From a checkpoint of a small text-conditioned image diffusion model: text encoder width 128, text encoder norm layernorm.
Rows from block 2 of the denoiser of a small text-conditioned image diffusion model, named by matrix and row number. Rows with one number belong to one neuron. Each number is 128 + 24 x the weight over its row's rms, rounded and kept within 0 to 255. All counts start at 0. Numbers have three digits each.
After each neuron's rows are labels from the 100 images, of 14848 (inputs lightly noised), where the neuron reaches its highest value: "responds to" is what is common among them. Only what is clearly more common there than usual is listed. The data: photos of plants, animals and fungi (iNaturalist).
# fc1: MLP up (model.blocks.2.mlp.fc1.weight, 1920x320), inputs 64-127
# fc2: MLP down (model.blocks.2.mlp.fc2.weight, 320x1920, transposed), outputs 64-127

fc1.599:088121171130177190137124149142134113131122190130159134142138143167113115135093110135167114104161109105106098118086161150140096116140127129100149133141118117116118138114084073115152154153109125
fc2.599:160092154116152144107125133136132167079179116096115174110118143156169067147110097119101149109143153115104118103162130128130106156131136144123140152091136150129080161127110163117135110111140116
responds to: phylum Arthropoda; class Insecta

fc1.641:111137128109182146172157144110144101064114129090139136108139138140089134190097134125145106146098143129136135140132150121115121088081131087103133130134101145119122148122173092160124106168112136
fc2.641:104125115129156141138101181128127121092107147134128150152121100095120116120104164103112115135136109124085114157130136154164138081172150127109146110175110130114125138131181135106102135096149121
responds to: phylum Arthropoda; class Insecta; class Magnoliopsida

fc1.405:110149136155124125144123128118126131158186143170117105154136157146117133102100104152144148122159132101153150112142128125156127146109128123140129136113121144147196151111153120125144102125109116
fc2.405:105126089128140172138141112151105168175136118067150124168163170136130131140149129087103158144097091152163136122112110099109119104150124122123115132135158110149102125153115123140143140088109127
responds to: phylum Arthropoda

fc1.265:152125134141120123134123131094124149119104130146122122126094168137115158147109158088110139134149134118098129084130134152134143089164110145110103119082054094111151108121151101136102122118098137
fc2.265:103082108170088143138111105121132100105094127126118152140132135094102164118129137158154110128150154129129120132150135138145113133101168106149114105145152133140101120133132098136143110119151115
responds to: class Insecta; phylum Arthropoda

fc1.667:144127072114126155121147140170138138145155144143093083162137134130081153141144182186128102150138161148129110136183136130114142133084142131135073124105142121137101114157094153139136147099166120
fc2.667:109111101139121140157129148096136123117170124101189061159195095132141154105131194074076110131080120121122153119115120128123116147176133115133154125096118127117131111091066132131145128109099135
responds to: phylum Arthropoda; class Insecta; order Lepidoptera

fc1.658:104127107141132113136133107166149126116133173153127150118136091107120115169081130126163122140106135118161140115154170106139115139091099092156114102117130150113116101130162140108124141117142071
fc2.658:120120124147122087136150128149156098155124129133135119120153108088101112119114097098138094147121116075159149108168145066157118167133140089133133113123092099146104123106125115156196136105098114
responds to: phylum Arthropoda; class Insecta; order Lepidoptera

fc1.40:110127161145144099135155117158102127144157137137106108137155156161153109133131130153138124092150140085183137119128118128172123140124118133126148125104114145140148072117073113137105097090122102
fc2.40:099140079140114115131104128132158099150129132117126114125108087123108110124130147082156138140127120138128118155156139142132104085125141137140142122112136079136121129121206126117129131107112144
responds to: phylum Arthropoda; class Insecta; order Lepidoptera

fc1.393:145104102119138150137116117122140122088142141104217224185230176191156147147116121120115104126147140128115136123141109167128144136102118129121119163115127144150117143125130115119152123142157133
fc2.393:125112112135122137175103113124129132125120128116003203000032200186168162102134114133134122124133135119128123120129119125127144122149129116137124126123121134158116120126119129163126110125122144
responds to: order Passeriformes

fc1.406:139173178128157123139185135092110113099121152082160119102110130130142136135139134117121142174141142115107153106101134167172133136141133098138137152182121153124137125152149113129154150158140152
fc2.406:088099148098103155123085089125135161152162073140105109122175120116131152134143174078095117078119109166101131162117138148142169114126099133128164101143136136134095152120133119157135112116111115
responds to: order Passeriformes

fc1.692:140120124172146179132158154161125118124170161176126168139138132155124104133154136173095108152142154128141096093124088142084151134168169150105113063098144119125159137114100127100138113126134102
fc2.692:121101188127131128118093149054144132123119130114153152149118123154140119169103125084154140155116105105100166127148124121126150108049148106121089147159154104104109131105172127145113087110146106
responds to: class Aves; order Passeriformes

fc1.326:096106102152127157184106135110165159119126138112120154125132113184145127116141098098159110103104131125123134142103169122180100116130095081103130149132105153124166123142098110152121173137167124
fc2.326:113125119153111131114114117130143123122167099135133143116122124108128151114180137152139137076129126110132133136098140124131100168140085083159163163121120141145148120112094148079182107131094104
responds to: class Insecta; phylum Arthropoda

fc1.481:129127171168121131160117134153139107138094153156101137116090108129141069135135117138097112094117081124146168102130142094110142092147090139115144093111109091144127103134128095138129121124085096
fc2.481:145116166130112121146132118142146110106121141153144119175145066096143092133125135124127133095105160116129162131137116141159131103125098093132098130119112094125142092143118114095124149146126138
responds to: phylum Arthropoda; class Insecta; order Lepidoptera

fc1.7:162129148164151167158138138101113145123135114111118094099139095187127115117136130152113124130117126107142127091112120129126105143158086114138162124145118162126177129128112130088095140071112154
fc2.7:095125156141100156124147160084103109136149106126118142115133122150151139146107162130136151144132143113153157122083139166114134172102115161074122089144092172113141123117101108163102119086147116
responds to: class Aves; order Passeriformes

fc1.399:107130115149152138147159140103112127123129129153161134153138136122127134146097145078110091108124144127167119089095153124131141125142125154131103124116111131158129127121142125110113134128152128
fc2.399:153122123151094097124122126183148096139165122162157144134091095134131088094146113138146155074134150103102123120107151103135124119072110102131117104134104101087137128115096133136130157137117097
responds to: phylum Chordata; class Aves

fc1.662:125110176133123115136128140101152124099134154172116109150175148135107120132072142085139065175132090106123130141162097151150126070148127129121155144090142142130098060097073131160126120144114155
fc2.662:145151128125078141115126089113147132140128158086098120132134066129141164160156104097130112114138114128133148121138152127115121124122124114125143129125140080115111146083091151158130155146117109
responds to: order Lepidoptera

fc1.383:143162124123148146153067183124093103122122109120122133130104185112138138121122156108151136132105127122138114129103121107126167067091136096082140126121128106091132164106142146171117120124075125
fc2.383:111078136169137138147077133134146132125120158107109123143148126148098104133137141164118113113119149076170146142143099111096160118135150095163103131156144123092127172119113159129143125145140150
responds to: class Insecta; phylum Arthropoda

fc1.767:113131136134139112137112102116107137080110142101227255162229178210161158139133136137124102168157126143111107140136118112098118137126136139124144121111107100122170145151134134127167156129114148
fc2.767:105126146144134095152112141135132138111099122141021191030031204228197202096140144105119144145128101128133134136143127148141120125136130117109133138120144122137143129157156141114149110115140116
responds to: order Passeriformes

fc1.420:138147133151166134135137125096090166133145121167107125125112155168153115095128087095166120148154175103119148081108123136122150183115092123130145153092082168052131137119112151134123106108085117
fc2.420:111164146111132141126135133094171170140128136142113109150145130149120089161150096132084166133121097141113164129119147143119083126143129140105137158132144113142104122129162159141121189128094127
responds to: class Aves

fc1.65:070195182130126152151124162140153124103104137158103126101101161110124138139096125133133083120149103125102118117119112154098173103119145123079162125161102131087167145112124131123145110112108136
fc2.65:168179158101159099138147156138083160101108135111133131168145150132129118100125147151085156102125154124119116110118185142162077103142117084109182118120134132087089101112112160138141150148140102
responds to: class Aves; order Passeriformes

fc1.725:151130119163112104146154156119106152153113135114123107114161136142143120097148128124160132139093088111129128129132107171132122106172094154101150119172128189140113119127153109123120122133156129
fc2.725:117114115157104104097181107111169154154113113116127140118107129107133131134160166138170122135128142134114110121118135117127131130073089096121095109121129163132109141146157116098151125103116122
responds to: phylum Arthropoda; class Insecta

fc1.464:139130117154161175154159121112112171121133111151147114138107122150128135138089083096133130096091092199137120094152093095170147141145093127142154133115092094138169127121143102133088131115072168
fc2.464:123094139127137092111101098123113175154140106116122118191132171123136132130104110144124164117116147083141129116085128107110115133137137134163161124119137134132139117143175098163116175136105115
responds to: class Aves; phylum Chordata; order Passeriformes

fc1.705:164182106140141093151131148139149152127167095178129120112122138161139147128076133118167091103109153102154113131123154122152088133145139144165146114069110120112133100139150157185059178123153093
fc2.705:137193121160099167105124143090071163096137163115129150080167089141164133127090140144095149100123115156181120120113109159084106126123106097121171143108131120112113130095130169108069116147160154
responds to: class Insecta; phylum Arthropoda

fc1.146:087130153123142116121158146097081158152151101180117145139097127158116128086118129130111086130123107129127142135129125134115170111128091132116113139134095117140105123130115089120112146111135138
fc2.146:154111125099126124125135128163108107136181086165148163108138115124106094157125111111129142118135113154144092160134098107101108120129099112116147097112136134089112114097096170174163166131138132
responds to: class Aves

fc1.22:083144159116147112137094094132117109126119170103152108110141113139106091141135106095102119120104119145162132134112132153146149101092113135109085152099149124074156092189060134106130094080118113
fc2.22:140161124087104110134098115143110133172115143134128116122136122109104108145150140149121119111100130135104117132135139170135136096134125080108112127110145130145111159118103118131131145187114154
responds to: phylum Arthropoda; class Insecta; order Lepidoptera

fc1.59:133119124143155146143173159162121115112171130172136109119128129132131100165137113116096094122129162147138095115131113172122154154148083129122103088139122150131084083092100073139140134110150107
fc2.59:150115143107128121141149111041106133120080140131127119127145114140125144122131160130141099162138150149107147126096115101164139170115105140136173139093097135141096086117148159145131134132144125
responds to: class Aves; order Passeriformes

fc1.690:132122119131126058202128127128108124123166154149129135142140133119113115113147126157064105140147117178142127122127136120087119123135110138150127123077092073149137121158132131136137151136120133
fc2.690:131147120131088073116124126139119118143115120140142128163138117094165127172144137097129107162135154134148104129118134156071141120108095097107175130141108102150121107119132103147156119140148150
responds to: class Insecta; phylum Arthropoda

fc1.470:138124153161172130137154155091136151133132127125178118131095105111121119096102095122123138128137131097145109106110105166113109150147130110120114097113122131110108120099112127138136108103126144
fc2.470:125094102119099136130131081131150166148092153099137124139157089106091147164141077040126101150119146152118127138151134178123102155153131113102129162103151124122123109171200135114122133103124128
responds to: class Aves

fc1.558:130143058141144174140153124091136179097111151117178162110165153158160173173166183152140141155143139160136123136168125114146145114090154091142102148121103117134134140133121104125121128122127163
fc2.558:116134120099115174142126121146128119125173095129136168118073167129144148111107197094105133157111143139127131133120109127115126157189087135125149133138082121121111103135131119166124139110152141
responds to: class Insecta; phylum Arthropoda; order Lepidoptera

fc1.417:147136095136139066192119100131149106127131113128124160164132127139104091075148130120145128099167094108135150132132141123119119107078128158172173099127076151106124141108058116133107159099159094
fc2.417:111176116149110107112165135094139128154130159128188169101150130122133148174084158161151088114131114112121102124110116143123136084124104111094110111101093130127135153146117116103136154133109149
responds to: phylum Arthropoda; class Insecta; order Lepidoptera

fc1.140:093138160146129155133151169136126154125121174122133118134158147142131151072090116094125139108156142109126094154084100141143127119135115134112112130158096121078137106091088113157112131163098142
fc2.140:114121116150146148111162172113125157121110135152076152147098112164188149088147154122164158139117147115182156121096146109130109123144113105097147149125123124130110131112075120098108141121126172
responds to: class Aves; order Passeriformes

fc1.759:093126145139101126100115110122124119120082157138119118087117117127121125138107096145103101156078116125181132147137148098163156160122124136162124104091140120113147135179124111139132130134150114
fc2.759:146136168155117132139153189112145126097149097126132115127115142147105170119109108121153095139126125147135157152154117127145117148132163177148080146148144164129119133128120150093139128130103143
responds to: phylum Arthropoda; class Insecta; order Lepidoptera

fc1.698:132160161144123105167123115171130084107135123124129147141143132122074126123173118141129123162157118174131168136109147180135133129080103132119104166099101133115135144134081118139129142071095144
fc2.698:165141146093076153114124112133117133165142151129107092109127123102131133140112149130132123160121144115142171103146107168119139123136137116096143132125140116158136176124138156120130157161098121
responds to: phylum Arthropoda; class Insecta

fc1.12:161161113133155143134147193112122115108145113131171127124177189144115145152151165102137154088114130113113101144130142152126139083077145100115137111135110128128167124170117100129125090121091076
fc2.12:125189132155151115138156111148117119136125140159118168108138133161137077166167134125167158111133118147114113140135118133127141162163130121129133104126032118173117097115081107116094104107156149
responds to: phylum Arthropoda; class Insecta

fc1.760:102134153123132148136148088101107118067100076131118126107139126138116066132136136113130107165120121117113118138150129094122077170152120120106152113150117137155088115104137141127134121138159117
fc2.760:202073130128118099113118120123140117144130126162096089113129115150140123122122109135117139119182146124111151102131117116135136142151123165122150106161138171175214106147158133090138120156134093
responds to: class Aves; order Passeriformes

fc1.710:112118132148193106138146113104142077054127137100115151121145105100087119154114097137145165161125106152093083149126171131101151170116128125142153097135126140109148124165095134132140169127143134
fc2.710:128127124161088097149117100116149162144103100116096140149120094146093083117151121121144117183141109125142125124145164132119145181130130148124100137101151111133139143154133125141094101113133145
responds to: order Passeriformes

fc1.294:112155073135112125127123164119153152116080135134131124134165153130200143106098117083113137139130129153122144134142087131141120134155133111106076139104153106100143119158185144153140110135118197
fc2.294:147111077132089123097157152123131127107100134122096158168078145123130123107187108151140101131130121138134165116119135086111107107182185105163121164125102108134150111138083122099126116139116134
responds to: phylum Arthropoda; class Insecta; order Lepidoptera

fc1.200:141104122117130123135130144122118126146136114141123115129144114168100161127092131125131108123104127174137139088149146102133114096125149153131160119143127135118124125104197117141085175096115153
fc2.200:150164161163141147119096140136133141143096169106110142156155116179116129068138101132161145147160131120174124145093112119135092104130121119153154091128148125118147152153142143129071117153119135
responds to: order Passeriformes

fc1.744:123118127139113108173158107114128115143109171150147139139154146135096125137062134079106125087130142151121126107080136108122098103136130151143110138161123125137089116130193137185137149111147127
fc2.744:169136133112119110137157077172155139100150140141073143145122127140157105127098104107129112132139159117122117112135140126135124135091139121149155133081121115124117114125145138060125113129113147
responds to: class Aves

fc1.63:144134141109110116124142106138108104158119147150117141114144140152096142151126146146158108133118136147146136134088142110165129125128126132140132142105108132086137120119106139149072170132129140
fc2.63:172217165147131115117104178106124110152121155082124175104182098130126162096112108148121130147146110149153118126124135122100133059125111136126118155146140134125120134088096183137061105174129148
responds to: phylum Arthropoda; class Insecta

fc1.546:128146147168178120177124124083126144077132127100125147087123128139105163140107130099114097148130137131114151106120145104147155099117115111096179104149080091101162148105142116147098160151101108
fc2.546:141153111139126107113142116096148157121139169146106125131133137132171127086097119118126155083137138123142135127147144100122133089151123147119123120160134121111139125092182134115112151150141155
responds to: class Insecta; phylum Arthropoda

fc1.191:110137116182153117213112133121163123150093129123124131130146148159094144144170132159156103134111099143155118095124126162101108137121142153170137153144119103115138191122118077137155141098154131
fc2.191:135165164136143143116128116109155158151126163095138143085145116117159128152088099093127126110095137114084124085104123111095121116084132134081136113140163138117135167157091137111071130158094149
responds to: order Lepidoptera

fc1.669:111120120103126125152132147122144108142131145113130124130141101108143147091165135130119160156172112077127118164080128105126105155130118123092094111149145140115107134126126136108158132120141120
fc2.669:186155100143156101122142128137128110134128120189098070106151133132129143158129156137110132130153148148115114109144130109138122143114116124121120133136098118116144126113145151145176123106132121
responds to: class Aves

fc1.234:106136152139164180213119101096114084124102094130125134131160137117153116158139161135158136117112117150133137133151111115152127162126140099132116155149127151094169091139156100149077113136146139
fc2.234:117153146140143166146111143149116144184120084134124153113122147139133107176122177128139135120148116181123131143102116123146125125108120144090093117106155125130127148168121154128105113120123119
responds to: class Insecta; phylum Arthropoda

fc1.109:111157163139155103146120134098101127136104159125144100100128155135148139128114144184114109173125180038158121088092159145106110182150109133125138147098123119135137074128093127148131124130153113
fc2.109:118145119146162165116167108098138113102161113171105084102167122121100147120097173119131149181132089175141117159104103139120139205148112118107138156137102098124070159072120120153148128126141162
responds to: class Aves

fc1.451:104159123151120139154130140119113191081112123140177105146136137123130097110167167051138138117093146146086138119105171095149136098107146128074135138108167132134162157137146112099142141142125113
fc2.451:128104146116069100113120106118118166151170099140171124116102166115097101179163153134114133129142101110100119122151100119134153144125118092113157133092126143155111161151148098145103111086129119
responds to: order Lepidoptera

fc1.425:125127122118155115171143132151155134115095130161156143121146150128090120114128103120133115131069112128129170150138127112122168112144159153174045121086127133105132131134110141169148138159154173
fc2.425:124122177124124103116164136134160095132118126137122150134153151130100091120126127139121146113092104166181108139123127149129150099110187147101144148119113145100134113171163154131105117145105181
responds to: class Insecta; phylum Arthropoda

fc1.545:128136116135135130183111075121122151111129087086107138137110112111166108146149111145121146090100147127138102111130168156116101110126154107098086142132143120129137159133170151123145103125094101
fc2.545:156094115148096103077135108124136139130148170167107105115116114082164118129159136105140085153112097143149130133113081133132132170142087137099113119117115143117134122153164154150100159092095131
responds to: class Insecta; order Lepidoptera

fc1.640:113118156140124125157156131100114150125093088176144115120152107152086138124146093091143111093156123122138153138098135139148078113143117081142102137138100102109109077124135126111139135158120121
fc2.640:128105149144127132106089081149138125152107155085163102156120164143119074118128105162091115103109126115168147111138120142110140119116144166166078124090149126128112184133152136127148146104140146
responds to: order Passeriformes

fc1.307:108153154146174111155155118105152143086135148140115128104140137136127124108152154088146141160105108157106119140123120124128109128128178149159103107131124160117113116132131123159124122108138151
fc2.307:160111132124109118091126125100126147106106154137140132127101125123119132135153107184151119157115114168140110113116099082118116132139138157120112145132114122144124107156120147104150167122125146
responds to: class Aves; order Passeriformes

fc1.53:141131149171151139148112125129154130108148129096137145088087127141133152094119142151114111150113142104097096109106132129077157138102159120099120093116140083140154158095153142122125138111104137
fc2.53:154122131102121122121175079112119100112144162172099105127152104083137174146120194120154120155131101152115105155136137141146088146126127156088134109126090162162163109107170108109110127103131123
responds to: class Aves; order Passeriformes

fc1.688:095130165142149148116150115160119153145133135165174152123135131151112101106124098143135146111125121112143124115114124127110124118139110116121100120113123139153161130157132136187112124123133158
fc2.688:096119144129128109161131107105121108103142125125123110111141136158123114123120133112138106130142131155134134135151118110139135140140146107111122120139123149093162128127126144104132116141125143
responds to: class Aves; order Charadriiformes

fc1.505:128182130107130154177150123151158110107095152125147124159114130135128141140121141124149161111108142142100172083115104134131070143138128152113094142143118138081164134147172145164136080137132137
fc2.505:136098068128135154091113137155124146157080113146149098122109123068108087089132130118123100123131134093160115101144144116137134163112118143143096112112123125110148134172154133110090087139131086
responds to: phylum Arthropoda; class Insecta