config.yaml
arch: "dit"
model: "text-conditioned image diffusion model"
dataset: "photos of plants, animals and fungi (iNaturalist)"
train_examples: 77898
image_size: 32
horizontal_flip: true
conditioning: "text"
objective: "v"
cond_dim: 192
tokenizer: "word"
vocab_size: 2724
text_encoder_width: 128
text_encoder_layers: 8
text_encoder_norm: "layernorm"
text_encoder_norm_position: "pre"
text_encoder_activation: "squared_relu"
text_encoder_mlp_ratio: 2
text_encoder_head_dim: 64
text_encoder_fused_qkv: false
text_encoder_bias: "none"
text_encoder_qk_norm: false
text_encoder_layer_scale_init: 1.0
text_encoder_parallel_block: false
text_encoder_inner_norm: false
text_encoder_drop_path: 0.15
text_encoder_positions: "rope"
cond_dropout: 0.1
norm: "layernorm"
hidden_act: "squared_relu"
mlp_ratio: 6
head_dim: 48
fused_qkv: true
qk_norm: true
inner_norm: false
patch_size: [4, 4]
layers: 6
width: 320
positions: "sincos"
residual_init: "scaled_by_depth"
optimizer: "adamw"
learning_rate: 0.00088
beta1: 0.95
beta2: 0.99
eps: 1e-08
max_grad_norm: 1.0
max_steps: 7500
batch_size: 256
epochs: 24.6
lr_schedule: "wsd_sqrt"
decay_fraction: 0.4
final_lr_fraction: 0.1
warmup_steps: 220
weight_decay: 0.1
Rows from block 2 of the denoiser of a small text-conditioned image diffusion model, named by matrix and row number. Rows with one number belong to one neuron. Each number is 500 + 40 x the weight over its row's rms, rounded and kept within 0 to 999. All counts start at 0. Numbers have three digits each.
After each neuron's rows are labels from the 100 images, of 14848 (inputs lightly noised), where the neuron reaches its highest value: "colour at peak" is the nearest of a few named colours to the mean colour under the peak; "place" is the part of the image that holds the peak. Only what is clearly more common there than usual is listed. The data: photos of plants, animals and fungi (iNaturalist).
# fc1: MLP up (model.blocks.2.mlp.fc1.weight, 1920x320), inputs 128-191
# fc2: MLP down (model.blocks.2.mlp.fc2.weight, 320x1920, transposed), outputs 128-191

fc1.173:565518547482546507431558514459478482480545507435367606512471488493544529531480517532557443541565508403488536525497394486554508516466487504565531542445484446475481513495470493437500511550512506
fc2.173:507484595505548489399406508565526488540529488421542592494428459454538485507487523475519425453493554451517490452535571559574534470521527521567443457509512466479527501527469534446528541523517466
colour at peak: brown; black
place: bottom centre

fc1.508:472497460535495555527462568516501447460472574520500400525591502454462445534484437443474491492440417458571537535518501547537498477459517486507467568421412552508482499504468507514482517517521516
fc2.508:473501464503400489494545471486503475480590486410579545513484453503565505549546479489453568476534434545461482482481480479559459557541528506540516424530549500482469498504535464556485456475427549
colour at peak: grey
place: centre

fc1.528:508426546399422496527503518532473489493546420481560535477520470488455487459412475548477520408441544515538471525505533461522449485459510468460481520547472562477538497542604436448502563494477532
fc2.528:471517495566478495482490471377493522541541462465497509480525469519492537503542501487462457498538550519537498493477525525494456518529531495486540387480457538482443538442528566554491512486452551
colour at peak: white; pink
place: bottom right

fc1.102:525521459404502475402512432491485466538518418514494513510518507494501455493489488474491474502495489494465581503506521464510471489475540476572485544507480465479537511532522531495523507548571479
fc2.102:434480464585441502509515507559530504468538549456537529533496530442513497470503478478449518522542445474500479489440551478441440486511441481517552387482548492468488521575521568417539544496479561
colour at peak: brown
place: centre

fc1.87:435487499518547481510523532415503497504558412565469522575545490495521393497502524478521481454529421481532508607479510494481575525444544550455496496518538435463464479561460481503497556540467533
fc2.87:468522462504586598461549489416477518496504545526517483519503485528518612527546465498482481513518518464554507667509452511475541522511542485506564438431528497516449518494496500525475453540435472
colour at peak: brown
place: centre

fc1.683:525474548537443487505577513470485468482475449559435456492503519505542464512488483502581492470512464598497516513541466508521540519404500490491551430433492508547537506516451422516463464505538499
fc2.683:494519425477485511434464567533485471485394527493496501469500539502466518515439585504520443566439539511495493459459546396518543482531458510561474514437469493512535482550464543545459516563488527
colour at peak: grey
place: top centre

fc1.701:484433467485559484493446486502494481520470507495510494550424509507487507539523470504506490544474525505489442430444374407457479438475510493514494498435512489480498528473485479493511484556515503
fc2.701:539537468500577516524530461470557535460471499515521521540512505496493485528498521497498492475497512516461393470453582437511457518497538530512445502475494484488478472502518506473483516539532496
colour at peak: brown; black
place: middle left

fc1.229:512466572405428488520542546544487530423517465457538503467559498488432477468440506523532502442479505538499514549460467434494479508432509527503476453505486501506530488515580417460488550495452524
fc2.229:449513511565503503511536497423478543500516526494500489481507535480508559511539497489445536539535493528526494518536476477550437507539508475491540460476456549449456495491505581501505471442449515
colour at peak: white
place: middle left

fc1.569:492458562493490474554483561506496515497474500557411514516476510484474484513526519538571522499456467523522429512540510475470538581468460589490470519469516362475563499485562450530500539478459504
fc2.569:491496454472498492513495517504449424478524467487516453372451478529575519525473574484488521535515564499452515546560452537515582469482536528460503460516547552493584477491470580560496488530515536
colour at peak: pink
place: bottom centre; centre

fc1.657:446464520477480424482552462436417511503494520382488594520488488513455542474533513577494529516526486497499479470541461539551483522417448523512531526497504535467485517407533547460452440469483450
fc2.657:464518524486511518515433473506607481520602469545540508434562426500580515524546517587507518471525505559489516473465457523472506430528509498539543531516527472499462479525530470539426494583499502
colour at peak: pink
place: centre

fc1.603:459509552489505551560537560525474507496499506477491492448520511522407436536439518531504555484547667576550447418467399446474443528477483534557464476498527540551573454483552455563504493443521517
fc2.603:493564534438523496484498496518474423482448498442565501546448491500588509519523503323581487571456563599499449543586454546508548572486526517571448583437454520493521378546435499486521545537495460
colour at peak: grey
place: bottom right; middle right

fc1.227:481517492523522560482519480485489500469494556548501497503477484485502408488505522514499458493475570514468443394455435500510494502504532594574495539531492550527526538569537553535550537481526530
fc2.227:519507549481487474519480451507521506543546471508470545490487490472552580529457447507518471540587322533545478451374572439541491522446553569536469485495462567502465557439506431485503507472524495
colour at peak: grey
place: middle right; top right

fc1.181:521508545503467489494497499553473502443471452504539509546469486512494535486511510462511522510507550439550575479542546525462514514471536476456510455513502495508516505531511620415490502436532477
fc2.181:491457491535508461441483498457483475515372505503561541490535529461469548472560468503497455455549599490469553500600427550490478486541450471468506523509514447542501469517529567434485548484501471
colour at peak: pink
place: middle left

fc1.333:441494500399440438470498515535507471482539428473554464501440549470459462525499444554535444473469442530474492507541539532443553503542536465517480461497521492534480455506530465443556546468521517
fc2.333:494519460494562537513447483600466442507544457465434491530484476513522510535511501450496517552525530549500615512511497502547554413457463572524541558449566513495559481555426513513497493488487481
colour at peak: orange; pink
place: centre

fc1.455:467509482519488478478553482525489498486461543514505516506491487481532491523441498551536552518502448489619576489612585569548560573452492572503479504449499571513476475494514582499494497451492477
fc2.455:510505572526452461533543487495495525486502534476563463520477496525489492475519497547517507457535630539568622596602437586464567561479535526482512507516515489497486501483503494483497482388484486
colour at peak: grey
place: top centre

fc1.55:481477463508442550464478473433508481472413553498565517533499519534457548491476413541504599522352543488501512481502541531482484509474566496509509502489503500450502482515478558522462516515500458
fc2.55:571491495568483496569456438460525540532435571545464525501473505469581547443515490517520565526509483479511503492526488546496457541539518484486447501441495479537521438525463398427495524524597515
colour at peak: grey
place: middle left

fc1.539:491485499531517499517535463418490449481551487469505510503450506440479452482485536507543533458516364526506505465516599537540600548501512556599572455506564538498511507479461594490543472504419532
fc2.539:484478474495525533512486498451543534481556535542544471521511470475503482508476432562533529481513695456423421535506463609391556555451529545507509463508466554524490516485485466528516492518482551
colour at peak: grey
place: bottom right; bottom centre

fc1.614:501476542520497505501511468483492514516478487491505431554518456425505516442511476515479504470464509491504468421511407429457459450451433473467511463476477498460464494458505501485502537500525464
fc2.614:503533545514515528513480546491481473474547496498475587517522489534462524516503447381524532510491513420484453416449540389504434444558464469486481520463452468415504497502518459474556534498505522
colour at peak: brown
place: bottom left

fc1.737:471519516521522509494474514474532490484532512527476457483511513515513473530484488521516513526484379453353341365437468463529563588477483602504489528554507485506504443545564537516487520516504549
fc2.737:488495517475511462483453499494526481500493566486450501451511493505466510520464467496515494546497651440417288427396544501471554579418555556551476480524511569517484559460519443544525455510513551
colour at peak: grey
place: middle right; top right

fc1.706:517504510478484478477517434480454447471477511507515470402513541420439459485462472459516456447478421482455430492423517596524514519457448468540569489572491569527479521537461431461518529544562542
fc2.706:482517479512525520500411515483519488498580455512433478592536476460488549506429435483523454513526463481405491530468489517553479519568465496495508435528458449498404506436492497555501495512512549
colour at peak: black
place: centre

fc1.397:510458508538512486543414540549477493433402497472416532527547414553465465515492442503560594514483432517520444459513501571522522436501429542482521498531442488544449514496469499470480565457470524
fc2.397:467511438497501532560483487504436467550578465517498482537450562531458554528484531489486556516572491549500568523530523564484604429473491538480471522485558487537564516503490412514460437475497472
colour at peak: green
place: centre

fc1.697:466379526542394448524538528522455487472503449523467559518544502547479494493504487455558475560500526495454512456485482504412533507437461547517468507539506519564531535472482467473475526540503484
fc2.697:476478551520576526478469513572532523492521478467509505486460487491561491498539570493523567531409435509464491554499527528521397516498459448555466484473518526504566454523535570460519556517531480
colour at peak: grey
place: middle left

fc1.672:555505489482497508447534464547543541506482492504517519485555505442516548423470507488463493522554472490493499464532513495496535473497491473498512552494519479456430470477468540381528506471512469
fc2.672:476461510515533541504454517509460454513539516528454543587507484416483456566530400455537494499445524521504577482469481551468475418545457457401571473457470487510508501531450512500530534467490531
colour at peak: brown
place: middle left; bottom left

fc1.649:521485486519510475459445480545499486514489537501497499540460487462480549531537497517542441534482546522477491437458431396473547453498454492520514491494471510504487480494537482527496514569476529
fc2.649:533527484537521542544487510454507503475458502503518556498476470477514497496468505453503503523499572515518434519555546444535463501471493584542472501500457535518489493504514491508468480546469498
colour at peak: brown
place: middle right; middle left

fc1.298:475515557491463531547450464505512525493537508481504526523526494531455486526451431563490572476507415537478466522498479533509501473460448500518482484538510542477476452485540485396506540467559515
fc2.298:521526516432511489571489481496518491475535492430469399542505560545516573494527494518451527471539503620521484474479535507496460498467512451532451519524474472445568505554571419482512446477397455
colour at peak: grey
place: bottom centre

fc1.757:502484462513504479474498453487508421457427486505435546513519490545456508490569472487503478590525483520505487524542504503408556487523521470515528501524516495504526484544511448434577517555446396
fc2.757:496490477450491507469484473532511490561467493561466527504496531456471553495524488494485499534453528467554524507554477481502538541495487494574482500523506513560514494492505483516451511563442554
colour at peak: black
place: centre

fc1.418:472401516430432448481565531509491524438513468511463541463486484481516429490479519503605491452469504488473498539491517490487496487478554508493429466566466527489561470565557423498518514535504509
fc2.418:459507492563469492515480426428473559492522534473428546492494503526449576459504490432485496614520443534460541558509469488566525541505469494525478437475522565561467513523512491525547490473467520
colour at peak: white
place: bottom right; bottom centre

fc1.388:465475484457539534465530454454480506491489443482472415576467510471512479572514523495500456451461458459425433541492535479535555512558477556553440533509523502430511485487530546528471532572459566
fc2.388:474481578473538534514545507531541497475479572496582516532487547470546537535492517505440473514531426438520532639591463463468482545510481455486515455507455490447526513455465461479546494552470488
colour at peak: brown
place: middle right

fc1.660:475444505485501469522470586563468482517495443496464566519465520535472524541554490517485421507459564546539516554528495495508513621547464470443479444513496546535498504507524596506535483516423562
fc2.660:559492508527504540549567471530518501544531478488544568562483443502545482477408502519470484492582564466596444607497550462466487511521533486453543548528492486465501548487476455510507487436510491
colour at peak: grey
place: middle left

fc1.56:452479480441491546451490421502486454512459487480537535522470511494508531490509450459506516435484442474450552575559558510483528482564537497534527520483557443491558492512527492520511494555549483
fc2.56:495502481526474571453512510589520489455442505513486480486452455489483508517552522513513504508439467500528514470509614499464434505476479401543495487477526437455497479520515469537538528484506477
colour at peak: brown
place: centre

fc1.389:521514520508497502481529434478497488471525497531507471414486502466487477499507529514488478469546521519546475376448461440419485410412483461513504495490512517445519507439545481489508493507462514
fc2.389:498463463494524514460486515495457508495479511498375475550517528429508483520506474489539487492438478428495456535371557458522413391555429473479492487440480451442524483554528575497517516480516524
colour at peak: grey
place: middle left; top left

fc1.448:520534450536511504424470471434483434431475528488525556419520454516484497453508414511472494546507490478486473472512444440559543518509469465530483526507459543494484505479490518486559489439574505
fc2.448:517555522497466477436519506543457566455568522512481444496400506541571518481491525502488534582483548533406422520535538517466514477507490529510481603509474489425530495514447509496486559424476424
colour at peak: black
place: top right

fc1.317:501534458544515471383429471469430382453427519454543501447546477436465544488471417457462516543561521483510506428495472504547505523480462537527515520470501457539501516435488473532551461529529518
fc2.317:553472531463491478489484530538457520522572456518527448525416538452499521464483552547501519502509558504461485504562460508455500484491540479500472572469496496475575531530475528485463501523521468
colour at peak: black
place: bottom right

fc1.164:454472455414469518492549486485453399462504509565520473498405528443459508493491522522490469460522533512491581567481565529509524483482515469539562427537473484508452475505467530554559498474460530
fc2.164:471537630478473505539386495522502537502674499534426531494411496433564574476517467485493527530463488522411566464460533505512468444473531468487496535496524518505525527505487462504481459526570453
colour at peak: brown
place: centre

fc1.101:585440537550463451506504522564504494503498467505489477503465490482505502554493483553515525492451521553470439452477425398491475519516504520435464538492529483468501499414529483532459546517533456
fc2.101:510546517538435507560570466459517464565493512499470464408539466527531518517485481508484551531520489442522502483424539449588541481449512495469507509569492478455493491474490479534501494541542533
colour at peak: grey
place: top centre; top left